{
  "train_examples": 26041,
  "noise_aug": 0.01,
  "norm": "batchnorm",
  "beta1": 0.95,
  "merge_dims": true,
  "grad_clip": 1.0,
  "weight_decay": 0.06
}
Rows from block 9, named by matrix and row number. Rows with one number belong to one channel. Each number is 128 + 24 x the weight over its row's rms, rounded and kept within 0 to 255. All counts start at 0. After the name is the row's rms in percent of the matrix's.
# convs1: first pointwise conv (model.blocks.9.convs.1.weight, 144x144x1), inputs 0-143
# convs3: second pointwise conv (model.blocks.9.convs.3.weight, 144x144x1, transposed), outputs 0-143
convs1.22 096 [150 131 151 124 105  96 130 134 147 156 134 123 111 168 129 149 100 118 174 147 118 115  92 133 153  97 126 112  96 147 117 166 142 153  91  92 151 158 137 138 126 156 223 150 142 154 177 150  98 135 145 133  99 137 102 127 132 145 144 122 170 127 126 136 154 136 133 136 128 144  93  84 125 137 128 109 125  66 142  90 109 143 122 167 127 134 140 146 136 124 172 110  98  86 114 129 113 125 131 142 124 139 137 104  85 152  89 149 107 124 133 142 119 105 125 136 145 191 150 113 123 106 128 120 122 130 151 133 108 115 115 125 147 147 169 113  93  75 106 145 133 116 171 163]
convs3.22 089 [122 135 131 107 166 129 166 164 106 134 119 146 146 111 178 133 160 124 121 123 109 107 110 141 157 119 124 148  96 141 100 104  89 102  94 128 100 132 150 169 145 113 149 105 137 106  91 148 140 132 116 139 136 129  82 128 131 112 141 160 113 161 121 120 127 134  99 156 103 129 117 107 128  87 122 134 125 104 134 139 157 104 125 198 138 121 131  79 140 141 136  88 136 147 109 133 177 123 117 129  97 133  72 155 106  81 105 131  93 102 134 102 118 126 146 117 118 112 151 138  94 148 137 118 149 141 130  91  57 124 162 137 170 162 162 153  96 183 117 124 116 143 132 161]
convs1.23 104 [133 124 102 107 113 130 117 117 106 158 167 130 135 123 145  92 119 145 116 142 130  89 101 102 148 117 129  82  82  91  99  96 128 150  73 140 122 165 161 116 123 118 145 144 116 143 108  84 131 127  98 179 165 124 134 138 126 165 151 159 141  92 128 122 122 107 128  90 122 114 140  93  98 155 157  87 140 111 114  98 122 170 127 134 176 157 112 141 165 121 104 115 110 105 113 133 122 116 111  86 124 115 145 119 116  96 130 167 118 137  42 151 138 106  72  95 136 108  81 118 140 144 103 164 138 139 119 112 136 135 127 126 123 134 118 128 125 164 144 128 110  89 139 151]
convs3.23 102 [117 120 129 127  99 149 132 101 115 111 156 127 153 176 104 128 117 117  97 155 150 158 129 127 126 150 102 158 143 107 152 112 152  98 151 148 135 124 101 160 152 133 158 118  83 117 143 131 122  92 130 137 131 180 114 123 107 143 158 157  93 121 118 188 117 161 123 155 158 145 131  91 120  92 102 179 152 116 133 129 103 153 116 129 108 127 145 178 123 137 105 163 146 136  58 138  96 157 113 126 100 122  80 147 136 108  72 103 125 132 111 140 159 140 160 154 133 119 155 136  95 139 124 173 126 140 139 134 171 139 145  95 104 173 113  98 157 132 146 111 148 114 103 129]
convs1.24 102 [139  77 135  90 134 147 110 149  74 171 102 116 138 147 115 104 148 117 113 139 126  83 151 172 154 137  78 121 150 114 123 123 121 157 100  89 117 112 135  97 134 159 125 128 121  78 128 156 133 107 105 123  90 100 135 113 134 127 148 122 103  97 115 122 129 142 131 135 127 108 121 137  97  96 145 143 147 137  90 109  79 180 106 142 138  92 173 141 129 145 111 134 119  94 101 138 106 128 113 120 141 151 126 117 122 123 147 178 150 138 152 106  82 135 151 150 104 123 121 111 126  83 101 105  76 132  94 143 149 148 144  96 152  87 114 176 154 126 138 124 123  88  87 149]
convs3.24 103 [106 135 136 131 137 155 134 138 117 183 123  83 107  97 136 164 103 113 116 100 134 131  99 104  93 133 128 157 112 144 186 148 127 103 123 127 151 152 166 104 130 153 139 139 159 129 104 149 143 166 104 100 119 107  86 169  89 130 178 125 205 121 134 121 165 104 137 146 114 149 136  98 131 107 131 166 125 132 161 105 125 110 151 107  67 124 131 147 175 173 112 126 131 106 147  94 141 133 119 127 162 129 147 154 122 163 122 136 164 141 167 152  81  93 160 111  93 150 164 153 129 137 153 114 123 137 105 130 127 121 134 110 145 136 122 117 122 126 127 135 159 111 149 154]
convs1.25 095 [114 154 100 124 134 146  98 197 120 124 107 124 130 121 100  86  87  78 158 108 122 160 159 128 101 159 123 100 120 100 141 160 147 153 138 147 121 128  98 152 173 145 196 134 160 123 165 151 110 133 137  97 103 146 121 135 161  96 148 152 110  92 107 132 102 100 116 141 122 153 110 105 131 162 132 110 107 163 162 140 161 100 109 134  84 126  98 116 117 159 129 142 132 133 155  89 152 105 117 140 160 117 124 140 138 139 114 168 141 114 115  98 117  89 124 113 150 109 128 139  98 149 109 148 100 123 130 131 121 123 120 148 140  66  93  90 118 139 152  82 110 128 121 108]
convs3.25 098 [167 149 144 108 129 123 110  84 155 155 165  94 122 139 136 126 131  85 102 151 155 145 174 115 127 144  75 154 133  76 155 111 142 132 113 159 116 111 125 124  84 161 137 159 144 140 202 108 139 150  97 109 109 137 135 135 115 163 107  97 131 131 117 156 179 156 127 121 113  92 122 112 136  94 119 114 114 135  76 148 163 107 108 142 143 123 131 168  95  72 133 163 154  91 149 148 133 116 145 135 105 140 112 128 165 123 154 126  99 112 143 133 135 119 124 117 109 121  94 136 146 103 126 135 122 151 110 117 135 131 156 142 107 120 113 167 147 118 152 196  92 128 116 116]
convs1.26 095 [148 121  92 142 180 104 139 111 147 113 139 130 127 141 163 116 132 125  97 121 133 111 123 117 114 138 158 125 121 139 137 144 126 147 116 110 134 104 110 136 154 179 138 111 168 113 142 106  90 131 116  37 117 155 145 137 123 117 120 152 122 110 141 108 149 144 161 150 128 128 166 132 164 128 167 106 102 157 123 127 170 105  64 129 127 141  92 123 143 135 111 114 140 103 124 131 138 137 104 113 140 168 166 130 149  91 120 102 142  51 145 133 117 142 148 135 104 124 154 127 158 150 153  84 124  93 123 122 135 186  88 130 152 150 148 127  89 136  93 129  97 165 117 153]
convs3.26 100 [119 151 119 119 117 140 119 176 141 104 133  97 106 202 146 106  85  92 134 129 111 103 127 167 126 141 112  89  96 131  91  89 147 128 108 178 145 135 124 103  95 127 112  94  91 164 114 115 123  97 135 153 129  97 174 134 152 110 170 137 131 131 134 191 135 139 140 126 124 108 132 129 102 131 131 105 136 100 160 115 119 137 174 148 106  99 124 147  95 138 178 125 153 135 107 159 149 110 148 146 136 159 135 102  87 133  96 149 133 132  89 130 114 123 150 152 113 149 134  95 149 131  98 123  74 159 119  88 137 110 138  96 133 123 161  92 112 109 129 126 106 116 161 126]
convs1.27 102 [108 151 118 170 122 114 138 151 137 167 117 133 108 142 124 147 121 145  96 134 117 164 149 118 137 134 102 155 150 161 120  59 155 112 105 102 104 127 114 170 168 117 140 144 121 177 141 120 133 117 171 133 160 125 142 131 148 139 137 155  91 174 125 108 104 126 137 196 114  89 159 131  73 134 110 119 135 115 150  99 159 139  82 136 165 111 136 108 109 124 124 105 144 113 124 143 132  72  91 140 144 107 142 140  87 108 110 132 115 120 134 130 120  97 124 124 134 163 128  90 114 135  75 159 130 124 172 138 146 144 121 140 142 147 144  91 102 159 170 103 116 151  92 123]
convs3.27 098 [129 107 198 185 160 125 131 109 113  85 134 124 123 163 117 102 126 148 120 118  84 130 149 173  78 183 145 125 102 137 129 137 127 155 127 133 150 150 111 124 140 101 165  81 140 150 138 162 120 120 126 138 127 147 119 114  95 189 135 142 117 146 128 122 167 145 118 144 147 147 157 148 147 117 115 164 130 143 102 106 142 145 144 135 115 126  85 170  97 134 109 116 113 140 136 165 147 110  81  92  77 128 119 104 109  94 144 130 131 161 141 148 110 111 118 150 103 121  99 138 136 114  99 100 119 137 126 122 149 107  81 147 126 147 108 152 124 128 141 120 161 116 146 196]
convs1.28 103 [147 108 151 137 154 149  98 139 126 113 128 120 142 143  87 155 132 125  95 116 138 118 149 126 116 173 139 133 149 101 121 101 145 144 124 113 128 145 149 141 142 138 153 161 151  97 145 170 177 146 130 142 180 102 134 115 161 124 107 113 111 115  90  87 166 107 110  97 110 131 138 164 122  96 110 110 133 112 105 138  88 110  97 150 147 132 113 109  96 133  86 138 140 133  92  90 151 119 104 114 183 143 124 100 139 152  68 169 154 172 133 129 117 121 140 112 155 112 140 164 176 145 136 187 121 113 134 122 134  92 140 109  85 169 124 136 103 135  99  87 108 104 113 126]
convs3.28 102 [126 120 161 108 149 136 132 144 125 143 146 139 113 106 129 118  86  72 131 116 113 134 147 159 143 110 137 192 127  73 105 142 129 129  75 154 181 141  83 123 116 127 128 105 159 150 119 168 114  91 149 127 153 141 128 140 111 173 150 163 134 147 102 143  61 104 123 110 131 168 156 120 169 108 118  88 132 123 159 136 101 152 162 121 115 148 118 146 122 157 159 156 151 118 163 121 144 156 144  95 163  95 124 165  94 112 137 116 126 107 139 155 177 127 108 131 108 150 106 144 120 113 148 140 154 128 143 165 126 136 163 124 134 142 117 147 114 100  99 153 115 159 150 116]
convs1.29 101 [118 169 121 131 106 127 163 109  85 117 136 109 133 156 150 132 110 103  78 129 131 107 140 129 141 103 105 129 139 159 129 126 142 151 138 124 127 163  95 147  83 101 144 160 189 106  89 211 106 113 104 133 150 134 156 125 160 142 131  98 115 135 172 106 127 148 110 137 107 108 158 164 150 122 177 123 113 148 170 171 159 128  95 134 132 100 133 104 121 129 140 141 124 140 137 131 140 136 147 123 115 138 114 107  91 126 127 145 126 125 139 156 123  93 139 102 131 180  89 120  98 156 106 153 155 146 152  82 140 104  90 145 133  80 133 142 146  96 118 159 121 150 108 158]
convs3.29 099 [ 97  96 123 142 133 124 102 122 161  87 146 105 130 130  81 146 150 130 129 102 108 130 111 127 133 140 115  98 111 108 122 101 128 121 125 123 106 142 175 146 126 171 143  87 164 202 176 115 147 110 132 109 129 165 146  89 123 163 106 116 159  82 138 108  94 113 118 105 126 136 154 163 143 144 140 154 110  80 133  84 121 108 153  99 115 142 143  67 118 117 155 163 120 110 119  90 146 129 115 122 150  89 123 127 120 133 123 110 130 156 103 170 135  91 136 109 142 128  94 155  75 116 151 153 103  82 127 148 113 108 127 159 108 138 142 120 132 111 120 167 126 136 164 135]
convs1.30 099 [105 107  93 140 116 154 130 119 117 133 169 150 146 171 128 146 118 123 140 118 144 169 146 141 171 110 131 114  63 121 131  99 150 125 105  96 132 133 118  98  99 118 120 102 127 104 117 134  79 117 122 143 125 176 170 144 139 173 122 116 137 126 142 130 124 141 131 113 127  93 163 121 143  89 134 125 151 132 145 134 142 200 118 136 113 104 153 140  98 152  91 134  99 102 147 113 120 137 123 106 164 132  94 127  93 125 115  88 157 152 145 119 160 115 153 182 120 132  76 114 122  99  96 129 104 158 158 146 118 133 131 120  93 120  88  76 129 163  99 108 110  95  90 142]
convs3.30 103 [158 165 123 115 121 120 132 143 133  86 141 133 124  83 123 154 183 138 113 131 159 142 127 104 142 154 101 151 140  76 117 139 131 132 126 139  70 141 105 145 140 126 102 106 137 116 206  78 140 139 143 155 105 133 102 150 137 117  95 159 140 139 145 153 154 155 137 119 115 118  92 142 105  87 126 123 136 111 136 109 119 121 157 142 112 122 166 120 136  93 108 156 126  77 161 150  78 142  84 130 139 118 114 110 135 136 114 105 181 164 119 140 125  99 129  96 132 129 164 151  99  91 119 168 130 163 138  90 136 141 182 135 109 119 138 115 112 122 131 130 130 119 179 108]
convs1.31 112 [154 166 125 145 134  62 108 114 139 163  81 114 134 126 117 123 101 117 113 188  90 154  72 155 115 130  96 163 152 122  92 130 157 123 127  95 142 128 116 116 116 149 129 117 108 114 129 118 150 125 109 162 166 169 141 115 115 137 144 124 154 113 101 166 100 128 130 148 122  98 116 111 130 131 124 113 101 137 138 111 128 142 125  99 135 163 154 100 147 138  99 132  87  93 183 156 122 129  92 138  89 114 143 113 112  94 100 120 137  85 137 168  85 155 119 113 147 173 168 134 134 145  96 144 130  99 147 152 166 104 146 135 138 130 148 148 154 138 136 148 145 148 153 176]
convs3.31 099 [110 151 127 111 148  72 120 134 119 139 118 119 107 172 128  96 127 144 114 109  94 121 105  94 155 109 153 142  89 135 165 148 126 149 185 115 137 183 150  93 142  97 124 132 135 183 152 114 138 124 141 151 123 183 104 127 121 117 114 148 129  93 125 170 103 112  92 160 116 122 145 104 149 121 143 141 136  96 100  80 141 134 120 167 154 178 128 133 140 116  83 132 121 107 130 164 103 120 147 141 132 124 136 160 139 138 137 123 142 124 151 145 179 168 121 104  95 124 140 101  96 174 133 125 170 115 116 112 116 139 154 108 134  98 138 123 130 109  92  89 119 127 103 182]
convs1.32 109 [158  96 123 142 105 109 139  87  78 140 139 163 120 106 119  95 127 125 115  99 142 121 144  69 134  84 154 116  79 134  96  93 159 139 185 116 139 102 116 107 111 136 128 109 166 109 113 172 134 149 159 112 160  86 108 125 119 148 122 114 114 158 134 106 107 123 120 149 120  85 120 145 112 120 140 111 117 124 162 124 180 128 165 103 136 102 160 117 128 109 178 147 119 100 128 169 111 102 158  90 133 118 149 112 107 157 121 105 142 113 108 141 129 151 152 124 139 121 118 110 135  84 131 138 140 153 107 163 128 128 171 143 120 102 130 102 123 102 107 123  61 108 161 103]
convs3.32 091 [134 132 149 122 129  88 102 124 121 216 122 119 104 123  72 114 139 140 129 136 148 117 144 137 186 136 132 152 134 143 124 122 129 131 121 145 136 100 155 106 122 132 103 135 156 118 123 117 102 136 140 180 162 114 108 141 151 141 112 150 140 122  65 132  91 116 128 145 109 100 127 100 176 167 121 136 139 121 157  92 129  73 137 104 138 140 192 131 127 136 149 126 123 132 113 164 150  73  92 129 105 110 134 126 114 116 117 154 149 135 129 134 119 148 124 129 125 156 110 153 120 148  78 135 149  78 175 115 123 127 137 101 140 140 106 103 132 127  58 128 133 162 142  98]