config.yaml
model: "sound classifier"
dataset: "acted Russian speech (Dusha)"
train_examples: 26041
gain_aug_db: 10
noise_aug: 0.01
input: "waveform_16khz"
targets: ["emotion"]
num_classes: 4
arch: "quartznet"
norm: "batchnorm"
activation: "leaky_relu"
depths: [4, 9, 4]
kernel_size: 25
wave_channels: 96
wave_strides: [5, 2, 2, 2, 2, 2]
widths: [96, 144, 208]
mixing: "mixup"
label_smoothing: 0.05
loss: "cross_entropy"
init: "lecun_normal"
residual_init: "scaled_by_depth"
optimizer: "soap"
beta2: 0.95
lr: 0.0041
beta1: 0.95
shampoo_beta: 0.95
eps: 1e-08
precondition_frequency: 10
max_precond_dim: 1024
merge_dims: true
one_sided: false
adamw_lr_other_params: 0.00074
grad_clip: 1.0
steps: 9300
batch_size: 128
epochs: 45.7
lr_schedule: "poly"
final_lr_fraction: 0.05
warmup_steps: 180
weight_decay: 0.06
adamw_weight_decay_other_params: 0.05
Rows from block 13, named by matrix and row number. Each number is 128 + 32 x the weight over its row's rms, rounded and kept within 0 to 255. All counts start at 0. Numbers have three digits each. After the name is the row's rms in percent of the matrix's.
# short0: shortcut pointwise conv, stride 2 (model.blocks.13.short.0.weight, 208x144x1), inputs 0-143
short0.39 111:137162149109090131125074145140160116185151136147148134091138128112126144080130124195114072066128194099122089120135116179128132124109116161145044116118170153129106160118087107100086134176171127092144116106112089101170120123161115108128141091080099093065096161082097097209123151117168129068130188182139214092145182130145109132168139132159211083128157082064108105143127120117174118143144117134109133126135113140104170159121077089122138
short0.40 091:115118148091135109075192169100191093052037106143100107173133131097121123165196176109106112063130130145133167139075057155141094096126172112153097179134128124131124177145079103119134116087086103168114107118086155128124105075094153173147130146163161134098096130111147099172114160191110129107154128161116125147136088076119130131119161177127123152093136114127128116137132107096174151155165103078092059113116102072171128111074089127180150
short0.41 099:183157154137177064172142144122141113142112143076133082109150190169142138128139110157104135131074155115102107131133129058125078086128104100090138114110110101130146113111131097130125119086118137193130134125093156118169078127185123152153126134156132149159208062177166211114110102143127168160120151115189200083112157151120103116145135089130135113153149156165099144143092117166176098188076151202105076208115125152169117127158121165131140
short0.42 086:110113150089170145124069116131085045189089101167082138127128155137108089198098151143107130136108079193072109113104189134128131096146138127145108097151099146033088152106189106110074086143123106104095140112098113101158123097125167120108094065157087158140165149140077164174140138052063145148101106187164105145079195157089180130142115113106135096141119126112097153120145117131101121099136141113107148139121152120087140101167145087110153
short0.43 082:123109116147184137129096082144113174121139081111129158103094130104156173204150135127116151130124063113109156122104084098121160150124138124166071133097089116125071115063136198188115191043170132111156121076087096108091137116109167154130062135132098153175160093123099140129137138100160105116110099121115175113133104095051148089085136114116172086119110105167156149073140070147123137130123133107102174200099152128054111124128081121109155
short0.44 093:130089081157155085141171121196082043143103149112158144112159095131082137182153088151104122142114090079080148159084077105100072129114131139131123110161074135098164126097129066144142090156098136129164117138121110100117112177194141184128094140113104120133197098152133125100132141120151144120064100113115147166111133168151113123153128122097204188103170065143057076168173161142081099149129150113113153179160126125095137161142100143154177
short0.45 095:112087148140153181054144138098112106159160147191159077173166119165145151156193103127109136133169132155184124096058082170102124114107065123139095158111117127106103147128111096044147131089094077113118138130171178178095092084097101088104099163148110091126138136131149128093107050137093060133138128135102079137138084234149179136156151152107103099113094161156147112122101161096127152114168099125102128138160092110154140107125095117139135
short0.46 110:101123159124099109108101147169182112097112149120109154135195119136176137087082155147157147108105140076094142105093098107123109069102090139120063143172181097125064141134165128053133114138140123110067100078140170146060141113098076099144084149149157102176140152158142128086143125109157124052100108124149106032158168158132123189185143127123115132184165146097151170105204144150088125118131120075163122117148165087150152156132122106120143
short0.47 098:113071164123099074154214124115168112136123120173146095111112116120109112128199150102091124161139155076107099106130159139131099115128181108141147163182143136167115121129192092128195104156159133135131137064143154126120115100074133140093121117092064088092132130157054160166120120154175150092189140103048149107132071078104094127147171080077125162124151099111115104117116115110137048069147075111099181119144123115167137104100151131093138
short0.48 093:182118149109105121178119124123147199133199125042149134113081172090162112131135106134126102126160084151133125104155209133128134150112094161173129114110101148139122185152112121040093117109170149143169161119163183065160116121132180142155085094094190115163097086153112148163159157088086151107141095109089123152182122101197084167174114094146120178084108141172118140132140119130105112144109098107143142084170124164115064115085142159124118
short0.49 086:125088106080124104148138140114091115166161147117208087164092094075071128172186168153145160076106069169112193120156135114146193119127116085161108147116106087219103102155120082140147077070155115087135177119108160139121133088147133130116114064153096056099150115107143082111102161190107130125106116103118168105082094112141071149158112143105133102116126157156150099125129143191200121120112083094119130082108129091113108127159121126125099
short0.50 095:142135181157170078119141119168133147152101074110180127140106112105161175106112150116176118137163167115061076168130104122175168138125127110112053125108112138148072130113114107089144131096102129126105132120143168116199107154140111189156070190133157105159136056127112126131136082128149127102192103160162134061109100105157103087108154147143173131129102087119111087163093059129203101103160179138082077143143124184092145171136073149115105
short0.51 099:135112091140177105082099147156094104113180127122135101095076075120164102133095144148135109099122144142171148128117140177135146109132073130093137095167143123076091075078122117144113145126188079135237122113180102137134169073118159092178176073192188143120128173090097160123137096077137136191092120164126110164151124135153062106160134109127123126100082084147170106096080155134180115124143054139155093118119142141139146091115115118080152
short0.52 101:139125154148157082112103110141161139118197159142196082133144142136091126123133117157114088090109169198152186172162082125130098180170130085080184081166092167124147109054108105132193144150162088157141165130184162181086144123094060114140082155140125113118138105103106107154164126096132089111151161116138159113160112173119116149152213238106143136120128168154111086157090114133140145117117135093116109104111170157106152142106103110148121
short0.53 092:116089143141100114114115137127175116162147101132151164094076207080126102130171187149137178125102146116213132141187107172099086167087163127111078112170151141128086158076134097128090114152129116133097086186123141154154118099136170232097123101104101156140106127149124112113134128097074080110104186103168110152088147154109119102134099113091146117178135100173181125193158162118120098159121056089116113072125123081134122146172131117086137
short0.54 112:133151095071103165139138135157144149112129140165128187192148087133132151081182175100101131142128101129149059109151060170074112091137108138081152161123114105165098142134144153118131123153192132146155127131098186119142154120148130187130172120181092131113114160163138148144060164084207134115111062152078154092057101077096122181153106080131075111110122107084146101144081110122116104124104144096139080085180104085095144084156140135095111
short0.55 095:103112130119126077136135085124067131180107167097158149081175124111123142144151170123100150115057101120138075127180185151186143099114159080114159164164133208102115070151108091119116130123144150087156060098088107116091072183110140128119103104116118078099135178145106106109165162114090125139166102124163163099143156118170123161117121161102136147119144086102115101154077115150150136151178126127103105128087126092019112082072105093076092
short0.56 104:124131163134129130128154131099096086128131173102211166092098168153090178192152082100091087152131118137062143160143148134120124198102094144144138168109110147167145116089134186176199093135115146151208117123093108096125115145100076115155119094066067111142116121118111120119102132124134150191129103170141148104168117135136088140157104080187148152073184085101164117143169120183144081147100184088146150110168105101107166119079114136086134
short0.57 106:151156117112064089084136167095105146098107123118066107168141152090145154058078142124194103199128143123133165142128160132177136146125182186150119131099091157083092108093108147171116128081105081141139078134138100159124125090120139162092146111115107135101114187094139146101136066192088166175135200145129093095136132120131106086187144141093133098051114168137147093180111105154093165114172139109137085133127131149176125150137052156090126
short0.58 103:126126118150108134075171098139148157166152089142145097151121069154089115151102112104125057107121096111098113147137125148107155123111177137084147094152157096084127103130101096108172111101133152146151084171049121114201140133144084083157092226136175095109155133048107157119103095109129179118107154138137163164111142126131098141118160085166129164165130119138129153160059226142114108096156134107146130125094165131103189072100122080062144
short0.59 085:112158095098083091063098084061098113126063112163161140087163094119149144201127163134142118096081133134098092106151167168102126141064120174109110097130167127070121170138152115112125071188135085122168098074129100156106113126078079142207132120106151063135097156147138105136127122128124139068120102153107092100121094086106140128194100149129134146117181138177131148102140136114153137094125124019136140085131091107101080120082111132133139
short0.60 090:103119155100184074137179156096125112066111121122118159132175106135149159146101113127123177117086164101158142102175181062095129096071118100100145064177106090083106093124085130146104166119081152121110097116078141127128131146130136131171136184137110106097179080108135104133121151086135072073123192128090093114101130127095125144096192079070109082131130113111113158136110127126050142098168161105070110166063100130105133182143118146059132
short0.61 096:094115156074094090102103144111085057096186144111110133146143172132106154141143098176085103095129142138142119116162096167084141089120127160149128145108165100163119166046094170037142166143130101145151049161130077087123110105161079101087170141136167127104180145098149072141125129100154155120164119148125112113102148163184126121104138128162103201152125126129070114101124105182144137142183110114156054171070163162121116094149152130089151
short0.62 106:106098106051111150108173131073156079148164079109096134157094130066095132171142106136164062069121101107093159170149107077154100192158119127101101148120084135121161171116100105139085100142148107142150065136096118121115135107132100141136066161200119095094166180103152087064102140130151151164124159126112117166135082096162101156131129091131193145116184151107140169131092135138140148082127081133117141105157234124106114135085110158104123
short0.63 096:183189125191097110158096154161164138114047131120157149159173116083126114164098083131192137094120095127125102149082119168106130113142111095152140122100088084087175119121101084129127128117089167080055073154129096110094139140132155160106103135103104202128130103121119145110141150155146098089079129150061110142170170176108148101118076138101156171081065168101111098107132177119184154135149102147097077087061149144152133088098145163131135
short0.64 102:125128178208134157141135137150169150114124104140162089116152097122155114161157133119092131132135062124091167044150114108129185110078189116091116120177117149086089123133120136181171178148126089135104153195110166122167123122113101109128137084119118097164146120098112128207085071132114119118084113129114172134130138151121106137161168125131099095097074057056118119098170067129134154139128126178116086143125151132083163128044117126110047
short0.65 115:085158097138123118113154114112119149204140148143069098106178169109147089150150137089158140102084081094137114140131127047140143152169110117133095135127127107093178113196160139111100180069123092102121162077166059094143091127134112142155194203109150111100130168101082115153095105126097083128198147158131083138192127171139115109143108129122153123167100145136094064097189048127064092110123160112129121125139143117102158089139143098115106
short0.66 108:125106132071155117071147188133128158164177098127071167149104144111121143139184167182115149183098163086140116148113104073193148165137139121079077106134113102156113134076118117155140158171174104117111089121121190117108121129105135193143085094138125142118085162116112103192082139100090109155084117099076083112112106153175172142181123102139112115096126150117126146177161097144159124082110165136190080098141147139079063086092125169116187
short0.67 083:038104171135067107118192153152085102174164106157150129184089152142115113137091108094150135186099197129116104112090147094188070129133130180165147118118121105116146139079116145095140130153157089155132155127127166107139150151135117123154036128161144154134134093117168052144092169093090124128142111145118079150120126187149154170130134118119058093074091114115125178106100105094102076076096090116145156115188112103154089102154092138097122
short0.68 089:174087105122075074192138073123209087090196102104134112130103114140108143107122146123134092121089119141118184143127140135117170123157152097097106164144142138140184157082088088091149131152118119145062136087178161162129088091099178116110095193108103091118133186125143093099149056171146124088119115180111149159151133111082123131177148109112087123119118091181130163195105087111110173121067159156138089090117116074103122105172158100120151
short0.69 087:090115120100137128141144159064094116135137191116130160113175131119105153137131120087097118166049155109220093119172153112167124102104107130058158163098098181137129079156125144157116135121097097162116132094112102121078123093114143105167111195060135132062104125116158121132149090120083110170151089115084118095116095118060100184160131166118100168121157122139097091117131185140104134141136115091194083108128108033174139093090096150124137
short0.70 105:110121181110109148158099104118126115110099113150106043124152062190113142179150115129207096102104087119136116200137098158129122130206163125171075111080070165141093095171111086122098150142150122153136154141182111151115135176071113092140132095178129144184081164101109156142121164140052157130127169167141180124144140111154124119113121143099132119129101131083135136167118207108173099092175107135110106097112125098060144159166172124131103
short0.71 108:144097083155143113120124110185133075154079103130117165184096130099082139201135180139152104100135094091129125142083089141097152096104207092094111110172145148109114083146186130167146212148085119130098119155150160191094159153112110099047119129089139179114133112121080177136135155163127172082104085141126127145153117147125097144151146212163122143084112121087107143125134145144061078111118121109194112144112098094064145110142106097110119
short0.72 105:107155156099112112171150129144098145116178105090119125122115163081135108112142176134160117170072054087166132104146126092104067118084086119160065110132085090126133149141100102106136131133096134075150105186170147133110080116091127100094123165130119076151182107152136139132120080129145121131120127183125153169134166101121090112165102173178108133146136147117142080087080131120140189127105101140100179066176104093171185123033146132204189
short0.73 104:109145085161046163165148111147128163168142113073128100149129153120075144115091166094140075115140096085120198108113110132113113079188089133076130142154144122102112021121115122094144102114128167066133113120160111133140123118128135100167147112153112136088104123119041148052156119138080144144150131103099151166056150129136100092087103118135137135149193116126080109163172167134104139164190097144098132078136146170120101185182169114112132
short0.74 106:083100126144133105066120065116170140148176112105114095113060097095122148146105104103140081063101107107119072167118158146099097197186128127131065109105103135120160164164082159124152114115083120083173087206117057127134173121159119062118112161128125142104147178123121135116087138088130179189128144102101165161146147120177157130122117132157150180150142137131165156124127148164166105090136147164119117157103188150081096121059131104133191
short0.75 106:160102163128061141125151072115130118156109118161152111160169116152108142105101102186119109115130135105086126124115140231129060230109108087140145187162138114137113134090142096142117157058130180181125074086124088187113122126078095153150106136113117183086096149127081172162113145135139118154067160134129194176125143107149135118161144148123135147083105113065137140110144124086076159111149108113141115153155131131124208112124080089170107
short0.76 099:147125156130144140175071068114102139130161125108118125114113125159179107133126144115121085137103195109122157042203098143194104146111169121091092131130145113226062104115072112099104134138103111100125158187113080145119108179150087126124161105052080129120148135117099146164116166112129157147085129138133162138080082108116125115196117166149131140162106105146103103091141089103134129166088194087075107137189148115144098148075085104142104
short0.77 102:157110174128109088079138099142169090127072124137137152137118211092110181071167062119112142163138080153132132045144099118140166091131129142127113164221140135081094112129147106129138151127091097151114185133095123123096135101114092092116165209067140147143112161108128158144115138189143114119137117115117145156163058069088169176168111170155145142132066128118130130096134150131176146122156118103098193092153110118184124167171110155162138
short0.78 097:152114109098126198151123106117173218136157165122129176160174116123107121118162114137144137155086076130073109167091142096092167101123122075118168128108072086087055124160089142098088158140172116128159115090094181134147118120090141113153066145093194110098094125109110160140104151149086117115162169108171163124153119152183163191148164095142178124145118097101078136115117139154134204153202095100136108174164094119108111088121112142096150
short0.79 095:141095075129093161150156138155090082149168105087112116122092118172139069092208078154145104130138087144099130116085090153137138108100128077105157084161106119060160101107173121125098122175089146103130146148165158178085127055117122119142153146159165126174125128091066112099125141132131139082107139152105168153110113190049159087173145141169056128181123072151128147144100130135120128119145116142093106094094086166090171102136200085106117
short0.80 104:172173133098095094067137135100134128163137167114091150092089161164121103141097048108104108109136215151076057128158133132108129108183137144082132116125133143097094157112157152116083139093147153161142162102088160118164157090133136148059118068183148162133117150110107152128149114137102186117144169086084059117068069163155120176093085179117131133153175135146121094118150159154166061133148095103111075113106098137139089129168135153171143
short0.81 105:123075170136064103155106165166106063103104149097107122177153168092173072113131078173137109170133137109106160209162124111072098120132082117152105129134081088156115153121100154145130122078139093163165116073108108125121139155101147140096059156096071080186172109111127088134134146121068207124163140125145160141118107199152142149151139160159159187124165159148123118137153176127140074144133149126141116156212149138095116113133110114152176